Rows from block 6 of the image encoder of a small image captioner, named by matrix and row number. Rows with one number belong to one channel. Each number is 128 + 24 x the weight over its row's rms, rounded and kept within 0 to 255. All counts start at 0.
After each channel's rows are labels from the 100 images, of 14976, where the channel reaches its highest value: "colour at peak" is the nearest of a few named colours to the mean colour under the peak. Only what is clearly more common there than usual is listed. The data: photos of plants and fungi (iNaturalist).
# convs0: expand pointwise conv (encoder.blocks.6.convs.0.weight, 256x64x1x1), inputs 0-63
# convs1: depthwise 3x3 conv, stride 2 (encoder.blocks.6.convs.1.weight, 256x1x3x3), a 3x3 kernel
# convs2: project pointwise conv (encoder.blocks.6.convs.2.weight, 128x256x1x1, transposed), outputs 0-127

convs0.151 [174 122 157  90 104 108 114 101 105 148 142 103 123 174 116  71 143 134 134 120 110  87 111 123 135 117 123 162 149 136 117  96 144 158 161  99 135 165  92 149 126 106 111 151 150 114 123 137 158 119 151 145 100 172 135 151 145  94 133 149 123 106  92 108]
convs1.151 [102 124 139 120 104 151  72 125 137]
convs2.151 [148 175 121 138 186 135 136 110 121 136 125  77  80 130 135 154 162 133  99 107 117 157 102 115 160 111 127 124 130 171 119 141 134 158 140 147 138 116 164  94 111 100 142 129 134 109 142 129 139 144 121 168 147 136 147 107 101  88 133 157 156 178 113 120 136 122 135 127 115 126 145 112 103 127 104 138 107 165 125 190  99 170 117 157 140 132 149 137 119 129  73 124 142 158 141 156 145 142 142 136  48 131 152 150 136 110 100 136 159 146 122 118 143 138 112 144 127 110 159 166 123 159 115 146 103 157 170  95]
colour at peak: cyan

convs0.63 [126 157 116 138 133 133 137 169 130 166 107 117 158 164 143  95 119 177 119 121 145 102 137 125 151 100 146 107 134  95 127 109 168 128 145 122 112 131  94 107 116 101 127 138 134  93 152 110 100  97 155 107 146  99  93 157  98 131 105 103 123 120 100  57]
convs1.63 [146 166 141 153 172 145 146 130 137]
convs2.63 [119 131 138 174 121  73 110 188 110 119 125 154 117 165 160  71 120 147 116 122 160 165 151 104 134 134  93  98 106 152 126 121  94 136 122 105 135 106 150 134 157 106 115 180 130 129 115 127 107 105 130 160 138 102 121 145  92  98 105 104 161 109 116 130 111 184 124 143 142 118 103  80  90 161 104 106 113 131 137 152  89 158 158 151 121 110 141 136  90  98 104  87 121 164 108 132 120 138 104 152 133 188 145 117 135 152 131 124 145 122 143 131 138 138 120 162 104 103 129 137 142 169 140 153 145 115 125 137]
colour at peak: pink

convs0.55 [131 178 146 155 108 121 172 158 121 145  99 144 122 135 118 153 118 137 147 135 140 107 124 145 150 162 156 176 151 110  93 100 126 121 145 135 118  89  85 148 111 116 102 139 150 113 130 119 111 104 112  93 127  94 124 134 125 138 103 143 103 113 169  55]
convs1.55 [144 129 164 128 155 168 155 142 148]
convs2.55 [ 92 160 141 131  90 129 117 127  91 132 107 140 109  89 165 104 136 108 139 108 125  90 164 141 146 123  82 112 147 121 129 127 130 158 166 122 107  98 118 116 149 114 106 140 132 119 139 142 122 144 114  91 115 173 140 218 131 116 149 103 151 146 119 135 146 160 103 122 132 158 128  98 125 162 158 157 146 136 145 103 137 145 139 101 172 106 106  98  79 103 131 135 156 123 134 172 105 123 117 121 148 157 117 110 125 168 154 105 131 115 125 131 178 133  93 142  90  92 119 116 112 142 160 121 173 153  93 136]
colour at peak: pink

convs0.4 [169 147 118 128 134 108 121 122  78 152  93 118 155 118 139  86 143 134 112 107  95 123 123 121 185 134 181  98 142 110 116 123 138 133 166 123  77 144 130 113 108 127 131 127 149 104  64 154 143 100 138 116 133 127 148 164 100 119 113 163 122 123 133  97]
convs1.4 [120  85  88 124 155 153 142 119 131]
convs2.4 [145 113 117 114 157  96 130 120 120 130 149 131 106 136 118 156 128 154 147 166 193 166 158 114 123 140 162 152 158 159 128 122  94 179 144 145 131 138 122 142 170 117 110 108 170 155 106  91 145  95 104 143 145 108 154 137 156 126 119  90 137 100 139 139 110 137 159 144  91 104 114 161 139 149 180 157 153 148 173 118 138 102 125 146 135 108 161 108 107 133 131 160 127 131 132 180 116 120 133 110 159  93 134  98 147 142 107 133 126 119 161 150  81 153 106 120 150 134 131 131 117 100 170 158  89 165  89 123]
colour at peak: pink

convs0.61 [149 182  87 184 150  52 136 135 129 158 132 112 129 139 117 109 118 120 140 153 114 154 133 124 146 118 130 119 168 128 120 130 204 118 139 127 115 108 127 128 127 109 100 134  99  86 128 119 135 132 112 144 148 137 103 132 160 169 118 135 138  93 115 119]
convs1.61 [107 128 156  93 113 162 111 119 159]
convs2.61 [112 151 131 182 136 135  96 121  88 107 116 163 157 124 160 148 104 102 142  90 155 139 129 156 138 168 126 129 121 138 124  62 131  93  85 146 132 142 121 127  76 103 160 149 130 100 127 142 129  97 103 132 121 112 114 124  96 128 111 131 157 156 131 124  99 147 173 119 125  94 147 112  96 104 114 157 112 174  84 127 111 151 164 145 111 151  97 121 118 107 106 115  88 161 119 169 110 119 151 146 112 150 123 154 146 129 123 142 144 112 130 126  79 145 122 140  81  95 154 134  93 151 151 169 121 114 113 162]
colour at peak: grey

convs0.225 [108 144  96 122 112  87 139 170 170 180 101 162 112 129 123 173  87 141 118 109 125 140 137 106 137 103 160 141 119 143 111 122 164 117  86 170 108 114 123 145 145 140 159 134  94 108 145 128 137 139  85  83 105 128 113 151 121 125 128  88 149 139 126 146]
convs1.225 [109 114  90 115 167 135 108 141 158]
convs2.225 [122 135 107 178 119 111 146 137 106 145 167 144 142  95 126 132 125 133 123 133 133 131 168 154 127 115 109  72 119 173 128 127 132  96 161 111 119  74 106 110 137 122 107 142 116  84 133 163 121  90 138 162 129 141 124 123 141 106 115  69 134 137 137  88  82 154 126 116 140 128 142  98 130 143 122 185 158  94 110 114 146 103 123 177 117 106 112 144  97  80 111 117 148 102 108 131 102 131 151 139 122 159 142  74 154 142 111  95 159 147 134 188  94 155 122 156 138 123 141 138 105 155 128 141 141 106 120  98]
colour at peak: grey

convs0.107 [182 142 153 122 111 154 112 139 105 121  86 113 178 140 133  88 156 163 120 106 103  72 140 109 161 114 114  85 156 111 131 146 134 107 119  87 130 134 148 130 140 124 134 153 167  80 118 131 136 110 144 103 115 130 153 144 121 114 110 162 141 168 118 134]
convs1.107 [ 85 134  79 131 124 101 135 137 135]
convs2.107 [123 152  65 113 167 141 106 126 157 137 117 104 176  83 163 118 105 128 140 121 148 145  93 107 119 101 186 144 150 104 145 115  95 161 126 118 155 139 132 153 132 159 129 187 109 119 130 128 144 120 116 159 147 148 158 118 131 112 113 133 182 141  89 127 150 136 121  97 187 125 127 118 129  50 136 170 119 128 151 154 138 121 140 108  89 153 132 125 129 135 132 114 159 112 152 128 142 131 119 151 125  95 142 139 150 144 162 122 147  83 106 155 124 162 143 135 130 135  89 131 120 158 161 127 126 104 150 141]
colour at peak: cyan

convs0.68 [158 139 115 145 111  84 100 155 120 141 101  89 111 133 135 103 134 143 104 104 121 146 114 156 153 136 130 139 146 125 143  72 147 138 129  97 104 131  91  96 131 122 127 139 134 140  73 162 122  80 132 133  77 130 140 155 168 133 103 144 112 123  74 110]
convs1.68 [103  95 125 142 115  89 135 166 137]
convs2.68 [170 106 149 128 162 110 131 110 157 144 157  96 154 122 148 152 151 121 133 125 132 151 149 128  78 106  91 152 125 135 121 137 133 124 190 145 109 152 147 113 167 111 113  96 119 112 114 122 132 146 163 105 156 109 151 136 135  89 112 125 119 108 136  82 167 134 120 145 129 123 120 110 137 148 136 123 166  79 161 114 150 142 111 152 131 142 132 121 162 128 109 116 167 122 151 119 114  86 104  80 121 115 156  76 147 120 135  94 145 108  90 135 148 176  94 167 157 139 129 187  88 147 134 156  97 114 138 116]
colour at peak: cyan; white

convs0.13 [102 147 136 107 101 166 139 136 138 129 147 112 148 116 130 138 119 184 126 128 132 142  94 147 140 128 146 149 121 112 101  99 108 182 118 124 140 119 104 167 116 124 146 114 135 132  94 158  96 103 102 190 158  99  81 106 143  89 114 125  88 119 152 110]
convs1.13 [150 163 157 117 116 111 123  96  95]
convs2.13 [155 167 171 120 105 106 155 102 150  94 106  99 122 118 113 148 114  97 123 142 108  92 139 142 146 136 122 120 108  95 168 150 143 168 155 117 129  97 128 165  89 101 140 110 100 130 124 144  99 103  94 156 113 167 114  98 119 131 124 142 133 128 163 148 105 179 121 112 141 141 131 157 147  47 134 157 136 124  96 131 148 134 151 132 129 120 151 110 124 147 142 130 140 137 113 131 156 186 132 147 130 111  97 100 107 132 126  81  91 166 160 141 138  83 130 147  79 108 140  98 118 162 116 130 160 125 152 121]
colour at peak: grey

convs0.247 [116 156 149 141 100 113 138 156 109 159  98 108 154  73 145 120 127 128 105 100 104 187 131  98 134 143 158 164 149 133 134 120 184 136 115 128 117  92 158 167 159 130 111 135 142 129  69 143 136 108  86 136  96 160 123 135 131 135 115 123 125 130 107 133]
convs1.247 [106  91  76 130 152 134 122 123 128]
convs2.247 [123 122  83 120 149 116 143 140 122 115 130 117 118  78 156 149 113 159 127 150 146 161 140 119 100 118 149 148 123 120 123 121 117 181 183 129 109 112 128 151 166  96 104 124 120 123 116 122 145  75 113 115 137 109 150 117 146 108 108 120 115  63 100 123 143 127 120 126 114 113 103 103 174 139 120 112 161 120 154  81 126 127  98 112 164 131 127 137 133 117  83 138 177 124 145 134 106 133 132 113 127 110 173 114 159 155 137 117 176  92  89 195 142 164 153 149 155 128  84 143 117 135 155 164 107 152 145 123]
colour at peak: cyan

convs0.67 [171 136 122  74  89 148 123 154 108 136 116  96 120 134  97  85 147 149 126 108 104 108 137 121 158 155 123  97 178 106 102 131 164 126 149 153 126 133 146 111 143 144 127 126 169 106  88 151 158 117 169 129 115 119 144 166 103 142  81 107 133 128 115 111]
convs1.67 [134 137 138 127 148 101 124 133  66]
convs2.67 [160 125 131 105 130 150 125 149 129 123  91 104 130 158 134 112 110 109 110 115 112 137 112  95  92 124 136 143 107  86  96 148 116 127 111 150 128 174 161 134 143 153 158 166 119 124 160 107 132 126  98 107 110 130 137 119 109 100 109 157 118 151 115 151 202 132  91  71 130  85 170 114 115 103 120 101 155 137 123 137 159 148 112 148 162 176 100 134 124  65 164 114 127  85 141 107 139 135 118 148 155 142 140  87 122 114 163 145 104 125 115 146 157 152 150 120 120 109  85 127 169 152 148 126 109 145 141  99]
colour at peak: grey

convs0.145 [144 128 159 104 108 160 104 110 111 131 138 105 128 104 111 101 111 142 110 148 115 128 112 151 132 131 145  91 144 123 145 131  71 183 141  98 112 140 117 166 153 151 124 121 134 153  91 133 132  99 163 117 121 166 140 111 165 158 161 174  83 114  91 136]
convs1.145 [ 77 117 148 111 121 119 106 103 149]
convs2.145 [117 166 130 155 158 123 170 116 124 114 120 130 120 114 138 121  91 104 125 116 136 156 100 129 145 116  91 125 122 136 171 136 138 139 128 141 127 131 174 110 132  83 121 101 118 126 140 111 115  65  97 131 115 109 129 142 144 105 128 149 112  94 106 185 172 166 121 101 128 143 131 119 122 171  87 172 143 159 124 141 154 113 157 104 134  97 122  73 143 119  99 114 123 115 152 157 144 156 168 155 149  97 133 112 120 147 136 124 118  80 124 137 144 143 128 173 146  76 119 141 119 173  92  70 141 140 145 119]
colour at peak: cyan

convs0.218 [ 93 103 142 120 103 140  96 174 130 152 120 140 119  81 118 135 160 125 181 115 110 107 168 132 176 159 131 105 161 118 111 138 115 100 121 187 115 102 186 127 142 161 135 145 118 107 126 101 152 125 133 111 115 107 163 118 143 123 113 132 119 148 114 114]
convs1.218 [ 77 100 122 149 143 150 138 106 126]
convs2.218 [114 142 123 116 114 128 135 141 130 112 148 127 126 100 128 164 123 107 134 104 137 166 151 126 105  93 125 107 104 137  97 125 100 176 149 142 119  88 118 145 192 131 110 153 141 108 106  99 169 102 117 151 174  92 164 101 142 122 107  95 105 117 134 126 124  87 137 130 125 106 122 130 132 131 116 138 126 110 163  92 136  89 143 132 140 132  90 152  78 116 140  87 133  71 127 108  74 100  78 136 124 116 151 113 161 157 104  91 136  68 142 166 132 128  93 136 141 124 137 139 152 119 152 144 114 144 157 100]
colour at peak: grey

convs0.120 [131 114 131 112 167 174 141  91 134 109 202 147 106 118 144 145  92 126 110 157 153 141 137 136 124 125 104 121 128  99 131 128  81 119 131 132 167 122  80 114 125 131 139  96 143 151 147 128  77 135 132 161 139 112 140 125 138 140 183 140 111 128 170 108]
convs1.120 [138 131 134 138 170 156 149 172 132]
convs2.120 [151  91 146 125 132 128  94 180 132 134 170 136 120 152 110 143 109 146 145 142 143  90 173 115 118 151 130 143 161 133  91 159 110 145 119 133 148  61 104 143 142 112 126 107 110  92  82 129 115 147 172 140 152 170 139 127 142 139 159 108 158 128 122 134 103  85 159 131 148 141 132 127 114 117 137 147 121 160 134 159  76 153 122 160 122 150 125 174 112  97 116 131 105 118 175 127 153 142 151 140 165  98 107 171 133  81 124 124 107 174  92 104 119 124 164 117 115 127 123 125 103 156 143 142 129 109 138 168]
colour at peak: green

convs0.207 [137 121 137 135 177 166 111 113 123 100 162 159 136 134 139 165 119 147 128 146 195  94 148 131  97 131 155  94 113 136 133 163 144 120 125 142 116 158 109 130 107 155 149 135 135 115 150 115  97 152  67 120 136 130 146  95 111 118 178 125 131 143 174 130]
convs1.207 [155 161 124 129 166 138 158 126 157]
convs2.207 [116 116 128 118  81  97 110 138 108 119 185 112 117 134 149 137 128 117  96  66  94  75 139 146 134 124 132 125 111 139 111 118 104  81 109 119 106 113 127 155 136 136 162 134 132 117 158 113 109 167 118 134 130 179 126 101 108 119 118  80 172 160 142 100 147 136 119  99 118 177 151  96 161 136 140 111 169 126 120 165  83 129 134 142  84 153 129 115 127 137 137 117 133 129 112 109 150 162 123 116 153 161 139 164 110  69 125 112 143 168 143 144 121 152  94  96 145 136  89 140 147 151 140 120  96  97 113 127]
colour at peak: grey

convs0.86 [162 118 158 108 132 151 106 151 125 112 149 140 104 133 114 136 132 130 155 104  94 102 162 141 145 134 111 141 148  87 124 141 167  99 177 125 144  64 105 130 123 114 148 139 152 110  90 109 144 116 144  85 117 121 153 108 161 111 122 177 156 172 144 122]
convs1.86 [140 115 139  90  92 161 109 145 146]
convs2.86 [129  51 104 127 140 129  98 133 137 113 116 112 134 139 113 118 153 116 159  98 144 135 118 138 111 156 123 168 197 107  79  86 120 117 115 166 157 120 122 141 146 114 123 121 142 120  95 170 129 102 153 133 183 111 139 122 109 112 121 178 128 154 126 120 121  87 141 151 143  90 116 154  92 124 147 125  99 108 140 123 123 128 110 141 145 139 106 143 126 151 112 165 138 147 148 143 101 132 165 176 100 128 137 181 120 112  95 130  88 128 100 119 102 157 101  82 128  91 120 129 143 132 132 154 110  82 128 113]
colour at peak: grey

convs0.223 [118 127 120 103 110 183 133 119  93 136 188  92 134 107 106 121 106 185 123 125 134 133 120 169 109 147 118 111 134 113 124  97 108 138 160 118 109 136 115 118 125  82 143 132 179 142 102 118 125 121 161 144 164 123  91 180 129  99 138 163 116 133 137 136]
convs1.223 [145 143 107 153 162 152 162 154 136]
convs2.223 [154 133 138 155 149 154 134 133 142 105 100 156 148 129 160 126 100 147  92 146 168 148 126 122 180 133 105  95  74  82 113 118 144 111 156 152 130 124 141 126 167 129  95 139 115  85 114 138 127 127  89 130 128  99 131 126 109 117 160 122 180 142  85 141 138 116 115 166 104 138 138 138 143 122 146 145  64 176 119 139 117 152 175 126 108 129  99 167 157  89 116  96 152 130 150 104 165 127 102  95 151 132 123 126 107 121 120 149 168 103 128 151 123 136 143 120 114  83 109 137 129 114 150 136 125  71 139 165]
colour at peak: cyan