From a checkpoint of a small image captioner.
Model: encoder norm batchnorm, encoder widths [32, 64, 128], decoder layers 8, decoder norm layernorm, decoder activation silu.
Training: 4700 steps, batches of 64.
Data: trained on photos of plants and fungi (iNaturalist), 90422 training examples.
Rows from block 3 of the text decoder, named by matrix and row number. Rows with one number belong to one neuron. Each number is 128 + 24 x the weight over its row's rms, rounded and kept within 0 to 255. All counts start at 0. Numbers have three digits each. After the name is the row's rms in percent of the matrix's.
# fc1: MLP up (decoder.blocks.3.mlp.fc1.weight, 1024x256), inputs 156-207
# fc2: MLP down (decoder.blocks.3.mlp.fc2.weight, 256x1024, transposed), outputs 156-207
fc1.305 083:149133090142141130123155160148197137136114136152102104141085131152154131119089116102130113121136139092135151086168129157146127081126138136120103118123105123
fc2.305 082:114128128120162119096167111153115126157113132143143101111136171113108127152148147114134113119163078069127105116154141142156122152096157123121148099151123139
fc1.306 090:148151113139077148133092154128099163150156121146120150096116162128094105172129099154151116157098110105126129104122118130060160161140113122133085144121126107
fc2.306 086:145121111143120121127175111114133136133152118185141114133133152145128103153139121117117096117109175111121112098147103091105174130144097149108103133134128136
fc1.307 086:148166073170119132111077139139133114146076129171106119124083115132140089152139145151184140158136127130109123121142131128123122133126137162165109091130101126
fc2.307 083:124161128113118146132143099113161114144093133155085081065136148103112123115121099158129116143141106128142102077149110117130133154113077097068069144091141115
fc1.308 087:159160164105116099112135144137096143121111086118081144138135074186154125124160086144123149131149152113088147162150084159099113153113141113112104111102083140
fc2.308 081:139137142107118112121089127139158124122086126143066155145165115184102144123123149139097093109144101102119106118117152171142083121142115151120099084097111170
fc1.309 103:121134142091109133164147127095130110120121152154097085122102093155122145152121149140170122123126100159165086090137114146120131094115115119123140128118128112
fc2.309 104:161128107146128167145192087072109096114119147115155140118126126149178163153112139098138111125125090123106129096166136087130119126105109075144140128152156149
fc1.310 083:114129147159112081094107128124138120158119151120108122163132113171143158133123121133129136092136139138145131168122132130160127119130123145143121121087143099
fc2.310 084:118115107154138091072136134144097110092121115123129162122113108137118150112118191091158093148169070146147103146119083095118141150056154173095149126087111145
fc1.311 108:146114139116102146101097123109118182140138143099134123107116092113110145144132117145109111118143118128130102110117123168135161132091107138111132144112129149
fc2.311 103:123148088133134144144124124091137131126140144125115151101141099103157143122114141094142072135151148125156129114123148146159151106088155087132133109060130144
fc1.312 085:096108119147125125119172103143122085137103132151187106164118096176163137153131157159067102112107165108087137151112120154124123110131143149139083130127151095
fc2.312 082:102146151098147161118142118128097107102151166135163134122101108156091142156169157184069098105183126106115106097121098143138155122070161219122111136097163106
fc1.313 097:090099149138126115119125151087151096107172126164125116122151108128172110149100100150105117102117150155144158105100098163108123069132125170147146124120140146
fc2.313 090:094150153128089110105117156133096110131152135145136109116144123106129116159101119127122128086130126112150137071143121154175124132151103160135142101155122088
fc1.314 108:101130138111136114140137110112138124149137125102099131150124097156152117181143107149122118122176117114176113092131116156126121098109127124128138163109150116
fc2.314 100:159125140120123128124128151132128142105126128098090130137162112138172138168140140132123119073138136103174100135114110145104167118156135154127115120149145142
fc1.315 088:164147117115110089149113093127094129166138088115094133129082138123144091117121114143143167071125126130109143106131090170151102099105114117142101079110131137
fc2.315 089:140136156111143126129142096145087152156091098122131160157099159141149141092116113124114134131100143108135135113146136131145137137115131115120116057110125123
fc1.316 102:158150090209119134151110141123092119182061110130156140154149188162132102158123163107153101107145159089145157165134124143138124150131093123115113068142128128
fc2.316 105:124073147127105135097153104143144126155133199119141130119152145133110153111131124117149136185131138097114088128107101074176166141149102125140118098167159149
fc1.317 128:070139153129145110125133084107130167124155123116139113125106123088119179131103064153133145163127131147133123118106094180153124095115110195161125103130141116
fc2.317 110:108147113150138140084128116118122135102117131166141089133142130071116161084176089139123133164152107167143134168114126119141144084165142183169132147145165097
fc1.318 104:117111180104116116115132103097117138155149084120121108114096106130133147135155125199129168131118115116108061153129081149146123140103105145155100123129134113
fc2.318 118:129165179100123118172141128125141146094152156118136099151134131107100127162157131098122120134172148112129153121130137137118158145070138106131178130130095143
fc1.319 099:094139144104102149124103102114093150135134104116094136114105132127115164126155102120125100140146106100171121126129128170140137105082159109117155109109135106
fc2.319 103:111163139138131170116104165103101141152179132130098144109169145166153164131132165162114130138145145089139121111154103153129132154104145098124115153101130145
fc1.320 094:133151092156158165106147166112159136161107111089082142101109115160149140113095106119158123106100089078119138183113115117135114161119172134165112131169146104
fc2.320 092:143093107166135114115112172132137132177134102107117111127142119075159146125082123115120152106092100122100118151112101120113091151085124097135092145136151123
fc1.321 113:149175129104113068110107126134077116167126092139113137083127103166122143126148110205131125131140126117151108089129128106125106142102142174117112099136072164
fc2.321 107:120154133188109114134097139076162127112133094116157157122134123170104107121121171108150160123163141180104136134098096133112102135140108139111141107145109143
fc1.322 103:148138149104132117117117110153108157159164104127105093115146121159147097109157098196169183083123104117137076153126123150125187139117136157165112148085141144
fc2.322 107:150155148125112109167154143098146157128103132138130090136123122155164057115126135157127148125154080144111072177130137102128150148096154163117111159135091160
fc1.323 124:082148106110130135110111138107175122137145094182141107135108120154122128113103120147160104149149171144170161116131105158117130118134113153120108176099113147
fc2.323 141:162123134093112138151126135131084111087103156123131136164157143122095127174132145113154128114134138097096169140151161076134136132138151093126122097097146103
fc1.324 091:139129112134085155100064109127083131172118134120127110147130148104146151186120125126138158130127144104143138109117099118129094104103096154117114116165107127
fc2.324 087:105140132107106125138160142143142113107111132120091137111126090128115133135140138128110090107108117153160133125142112104133159103157131111134122101132136170
fc1.325 099:155159128153121106107101085147115126162180134165114083110177116113136145141127134166158142123111119141127128127088136121164130158101146141088119155123144141
fc2.325 108:105121130133089083122111113149135133087162120133133153106161109126119116152119142119102133138087136130145110122114119087102150124096147074071116180124170157
fc1.326 091:109157172149173146143105140100109136133127105124112128141112140188136101125091148140128153135143146167146159110104147158143122070134111189127121140164135154
fc2.326 087:110140156116176099172134127141147108124149112137098148125120141161137152112106149115133093162155106153111173152085121119136145119106119118138110174151107134
fc1.327 110:126092127131095142124091126128112126123120118161092139080083110158095087143103085141172175100109113157091084146146132136130151141120159148163133148119126081
fc2.327 118:122103134132119181128080133148124129146111140139133135045104125133138082114121123151157162114126075138069072135122129087169146154108150151146098158170156117
fc1.328 078:096108107151129153137085130135095096141119093100154105152121127148141154162101086140131197103117139133149119137150157091132130147125116145118147120167125145
fc2.328 076:109150112113166129127129149133143132136111141120117128130116105112137153154140094123116087134156113122123115092129115070147157159088136121134136102120142124
fc1.329 102:102117102141118153164114156127096136151036142140104164117147133128131136102124150152148092100092134097167159103140167136169162110142118115122110140110140128
fc2.329 121:091136169143129112138125118140142136164152117121163123134115132108114083139149124139100131140125138146151074094131112185124098166092142164175125112152140142
fc1.330 111:135110134103125104159125113118083148149113123131114135139154134116123129105133118143132150101108127104133118135143121170121078145131132113175076116085087094
fc2.330 104:154132122130105126143134079123122103109128136117119115173187166107132144104127097127156118116171136129110126128130148125100092110117144112153113164115135157
fc1.331 083:116145128101146112121152084121139107105057102058170133119111085095160167142141103107111171167133165169117100118106100149127123143129085148145110107087088162
fc2.331 083:105127128149142131160170134143148101060093131137118113054115166127133129134148165155129099059118099114087117118090129085161124137116114112142115070107129116
fc1.332 087:088138162133084165095108119106122137157147121124146122123130131170115129125144114133135106169090117102159145121122109131124147091089123147113105099202096102
fc2.332 086:084130182114120153165124112123129101128214114127139140095114126129096095107137090120135086119125095097120103097142120123171145126126123108113144118139150118
fc1.333 084:099145141115122122168147112154179114157141100137132143062093142148097106116085135128120128136102180110138085113154089131121144133141104126081101139104166122
fc2.333 083:074151115157158107110142106138100085132158109149152124126100144127067107150134145184139124180147179102119117107165102092166107122086090111105125145103131117
fc1.334 075:088103097143131102114148132155109138142124171115125159151122126078150134114126133129140167144102141162141114112141160136157158137141158101128120146113132122
fc2.334 076:153122085114132125117147120156098125140133128110159146156157145107118141150133120152121116090143167167140138138146112136143146131105093128167147107073113119
fc1.335 104:164142098092136146147146095115119125116112114147099114138142078127161090140130129144138109118101125129144119150148156129147149096142124121127174106077114143
fc2.335 104:118127127095139152141135162108173128103112166136130110125140138097119101101127177095125109115116159150186125135128161146126118108083076141092144150126113062
fc1.336 113:124076153112164115126101130100125193131121113102160134054102079112111152133159166134120126143107141145095120126117100194112181114084122154162086110109105117
fc2.336 121:085069096106157136101117142115096166106125107114148128087086116130098118086100151098130140123147108129059106136124125156105193132099159147145095141106092148
fc1.337 109:121131145135109117130137098115122116126155085094119114130143055159107133150173151158112168086140141168136120128120140151165148125111136148126134104103161106
fc2.337 103:133118115085114151097143092114097128121165104104139124134130066140118144137123127122123153116124131127131139114159127144144183182104152113124175134142118128
fc1.338 092:094125132149172109110136129128070140112118107106148144149077131104080108159115117123138145115132140142134156101179101148075138107127108128118146136074151126
fc2.338 095:160182125134112135093112092162111158114133159114147115134157155159201142107148159132106129133124153109136131127160128112116119129089138115149147149096073140
fc1.339 096:143109118120091130151106141128124135122064150161107124146170121139162154159141096113141114117077143073185160118119157161172150095074150142141114123126106126
fc2.339 104:081156127115089121108167132168120120095156132126144118139126127115101102166160118164148123152107129141181102117141116213112138098150122187123103156143086149
fc1.340 111:083163115127127167144125130131064148101122095126098119141110166145104131124115086124131103115104130079134095154100121123161113113118120134136115103119124114
fc2.340 124:123129121128116156141116126158138111144121122137084147135111124108101145133139105119097102156110130129129126131134154151134110131091119109141113070139135118
fc1.341 107:111145122168123122163090144132140137123119155117105096170145146144161105127118138124163096125117161130093156153118118151145154161123099152143088131111114142
fc2.341 113:123166126145117098130110191125147122130130160138141133131132141115131166101157144093120097110143092106115125094176188105108078105155103133136105157129149110
fc1.342 080:121143147126114112166122151138129144104078126135103117074122132157145109122146112088118180128137151112131142168115127138110141148116129082130127139099124126
fc2.342 080:130114161187109101145121148131110133136160118122101118082132105145141126117098111132132141142111121157107130124166144107101150158093164176122085153107139127
fc1.343 115:105134084089133158151068146113136162112130138109101138125084100115149155156106144168142092111140166096158155111113132121155136131133109132145168145124165127
fc2.343 108:155162094112128133106094147128091127152130156133097149119128103110146143164163091141151121151166154126138157143113150120101101128128136122159126139116175156
fc1.344 083:121088102176126108131124130084144138102123132137085139127139069135124130158118176123151097104121127148162162133167134124110162150127152119144141150105082135
fc2.344 080:140151130136162144105167176102149125166158110099089170140158164151121125147128135113147129140119124123126140162119126146137166120161122158111121131114154124
fc1.345 110:098142157110140127128150105139140156132116106103139104113138103138182180120068127129147100120132110127130148160144104151131099118128135142130081140135119142
fc2.345 099:123140116116172105119097094153135122150119121131110174138133136114175154128064115115150142118108087090154148111097118131142095183121160154106110140112163128
fc1.346 101:090099155110125134116086177116155125111124114094156135152137109072123112156135101150141112128105140143161141144135146155098145082128104186144142112120118169
fc2.346 094:088128125133151162147110147123125122189170095150118096092148139119139106100127168140130146117122170138156121138141111089126163076189102154133105128133131116
fc1.347 108:138102122150123110106115089138140159138134122089191104105095126056115141104148157125159137185123142113104132138132139151121167121148127159102128139143118142
fc2.347 106:143114077103127093116114100128134121156132122122118113116134098122115161142159147127130144099156141104131102131134149128135148136213185112104109154127106106
fc1.348 101:117108122139080148132178106089109131101112112095095147131114129145132145116146124129118167152139090108133139165109108144136094081122104159136130142143156122
fc2.348 097:140106124157151132102139149123162106103126117112064198144089114137142112109151120129126131135146115134149141113149115126137118157118134145131141139162113129
fc1.349 097:093125133126139143140114056122144113132141136116126097136131114159129113105150101153157099109147124148103120106188129129113143135115152114178140116145079142
fc2.349 129:118087143108145154142104170119170125155095118150123144111150088098129116146132132096089143138102140104130132113092131145129116127152118094129100172155146096
fc1.350 087:086189143105098095129113114077124097138123090151112139148109112179163086126142126150102106118142085112129136144154167147100101149134155106114118142125121156
fc2.350 085:106158130124121157126136121136166126109150156090101134135131081140133110091115119145097111122163162141095149126089120125157124112170125123076126172169144119
fc1.351 136:077104143132151115103146100117125154123155128137130099107108129080093135121122088159124159159131127146116130119113124140151107124102114184166116116118124101
fc2.351 136:099115109152162131109143124118166156117144132164135125103116144081127146107157088145126152195126147174113105115109142126150141116169119175184135131116159099
fc1.352 109:090127122113110121128108139153141114139088117152106169145108086115110134093143117127134134082092134157116149103114114169124129135120150109121171109110102097
fc2.352 114:143105074153135139118119143156092154122136150129114170143098129125131138111164166129149140095160120112130139131135153144146145158107154164133154093083097134
fc1.353 109:143110126159124146116121090129134089167084089120117154115164140102114167137164156143177119128143152160134155151113159102149127130112123131112136159138148110
fc2.353 107:079057118123139118138162136136124131149136108138134081169113114103152126136163122148124117107119142112149126133103144126149133139145121134133113118082118154
fc1.354 097:151115090141160196155154143121116107151138123160090163106116172121133124124142170137146141123100088123137125107142114148156127144127131139140132120161103128
fc2.354 093:093130189134145147120150158119134101111203069096139154131097125108143116154125139143122102144126133114144156104124154095119151135111148115106173123155106146
fc1.355 109:127100111143129153139094103131159146141094129118092120133109146075119120158138102160129161169101127109148122155151136126134121122125120130125114131119099097
fc2.355 102:120117076135123131122075102116151145159106132118099112182099154114122127174148126083100140132111161100141170146133159152129076125147115152129151097135108143
fc1.356 082:120132133130130134121141148089151174144125127123159115119119146087075146124117114126155144145091162131113132132117097123106136152093160133145116158133110118
fc2.356 082:126114099164100138134152126125125148137130123164139135149120154166121154126149130139124135133072181143145149125138154161116128123147145117145109130107169144
fc1.357 114:120142145102107135148114140114138146145120168131126112127117113114157134147154134136150095140098106077147128115110103135099128117132099108094135149117097113
fc2.357 106:131117128095130128125158164138112094186092087139109118140125135130175154130167153144132129086118132117135140105090123113103140146148139064117102175101104125
fc1.358 089:115124112133123147152133158147168156145097132120126148141153134157168124175132163107135143173074153106163142160144136107104105151147104133096131118149120128
fc2.358 084:133156092139141146154130114179149170102131119117127146125157122096142145121185177145147121158147114134171162115120122104079117152095093112123141147136108164
fc1.359 087:137131116154147159102111192153121073126090093067112141127130102116127101126113138148147123063099175076165166157155121096153111070128125147135080115106108127
fc2.359 092:123123151142123108132136147101166078098141153100140129101084141088107121105148082125087121122128124148113136152114130125142119098123092154145128118154145146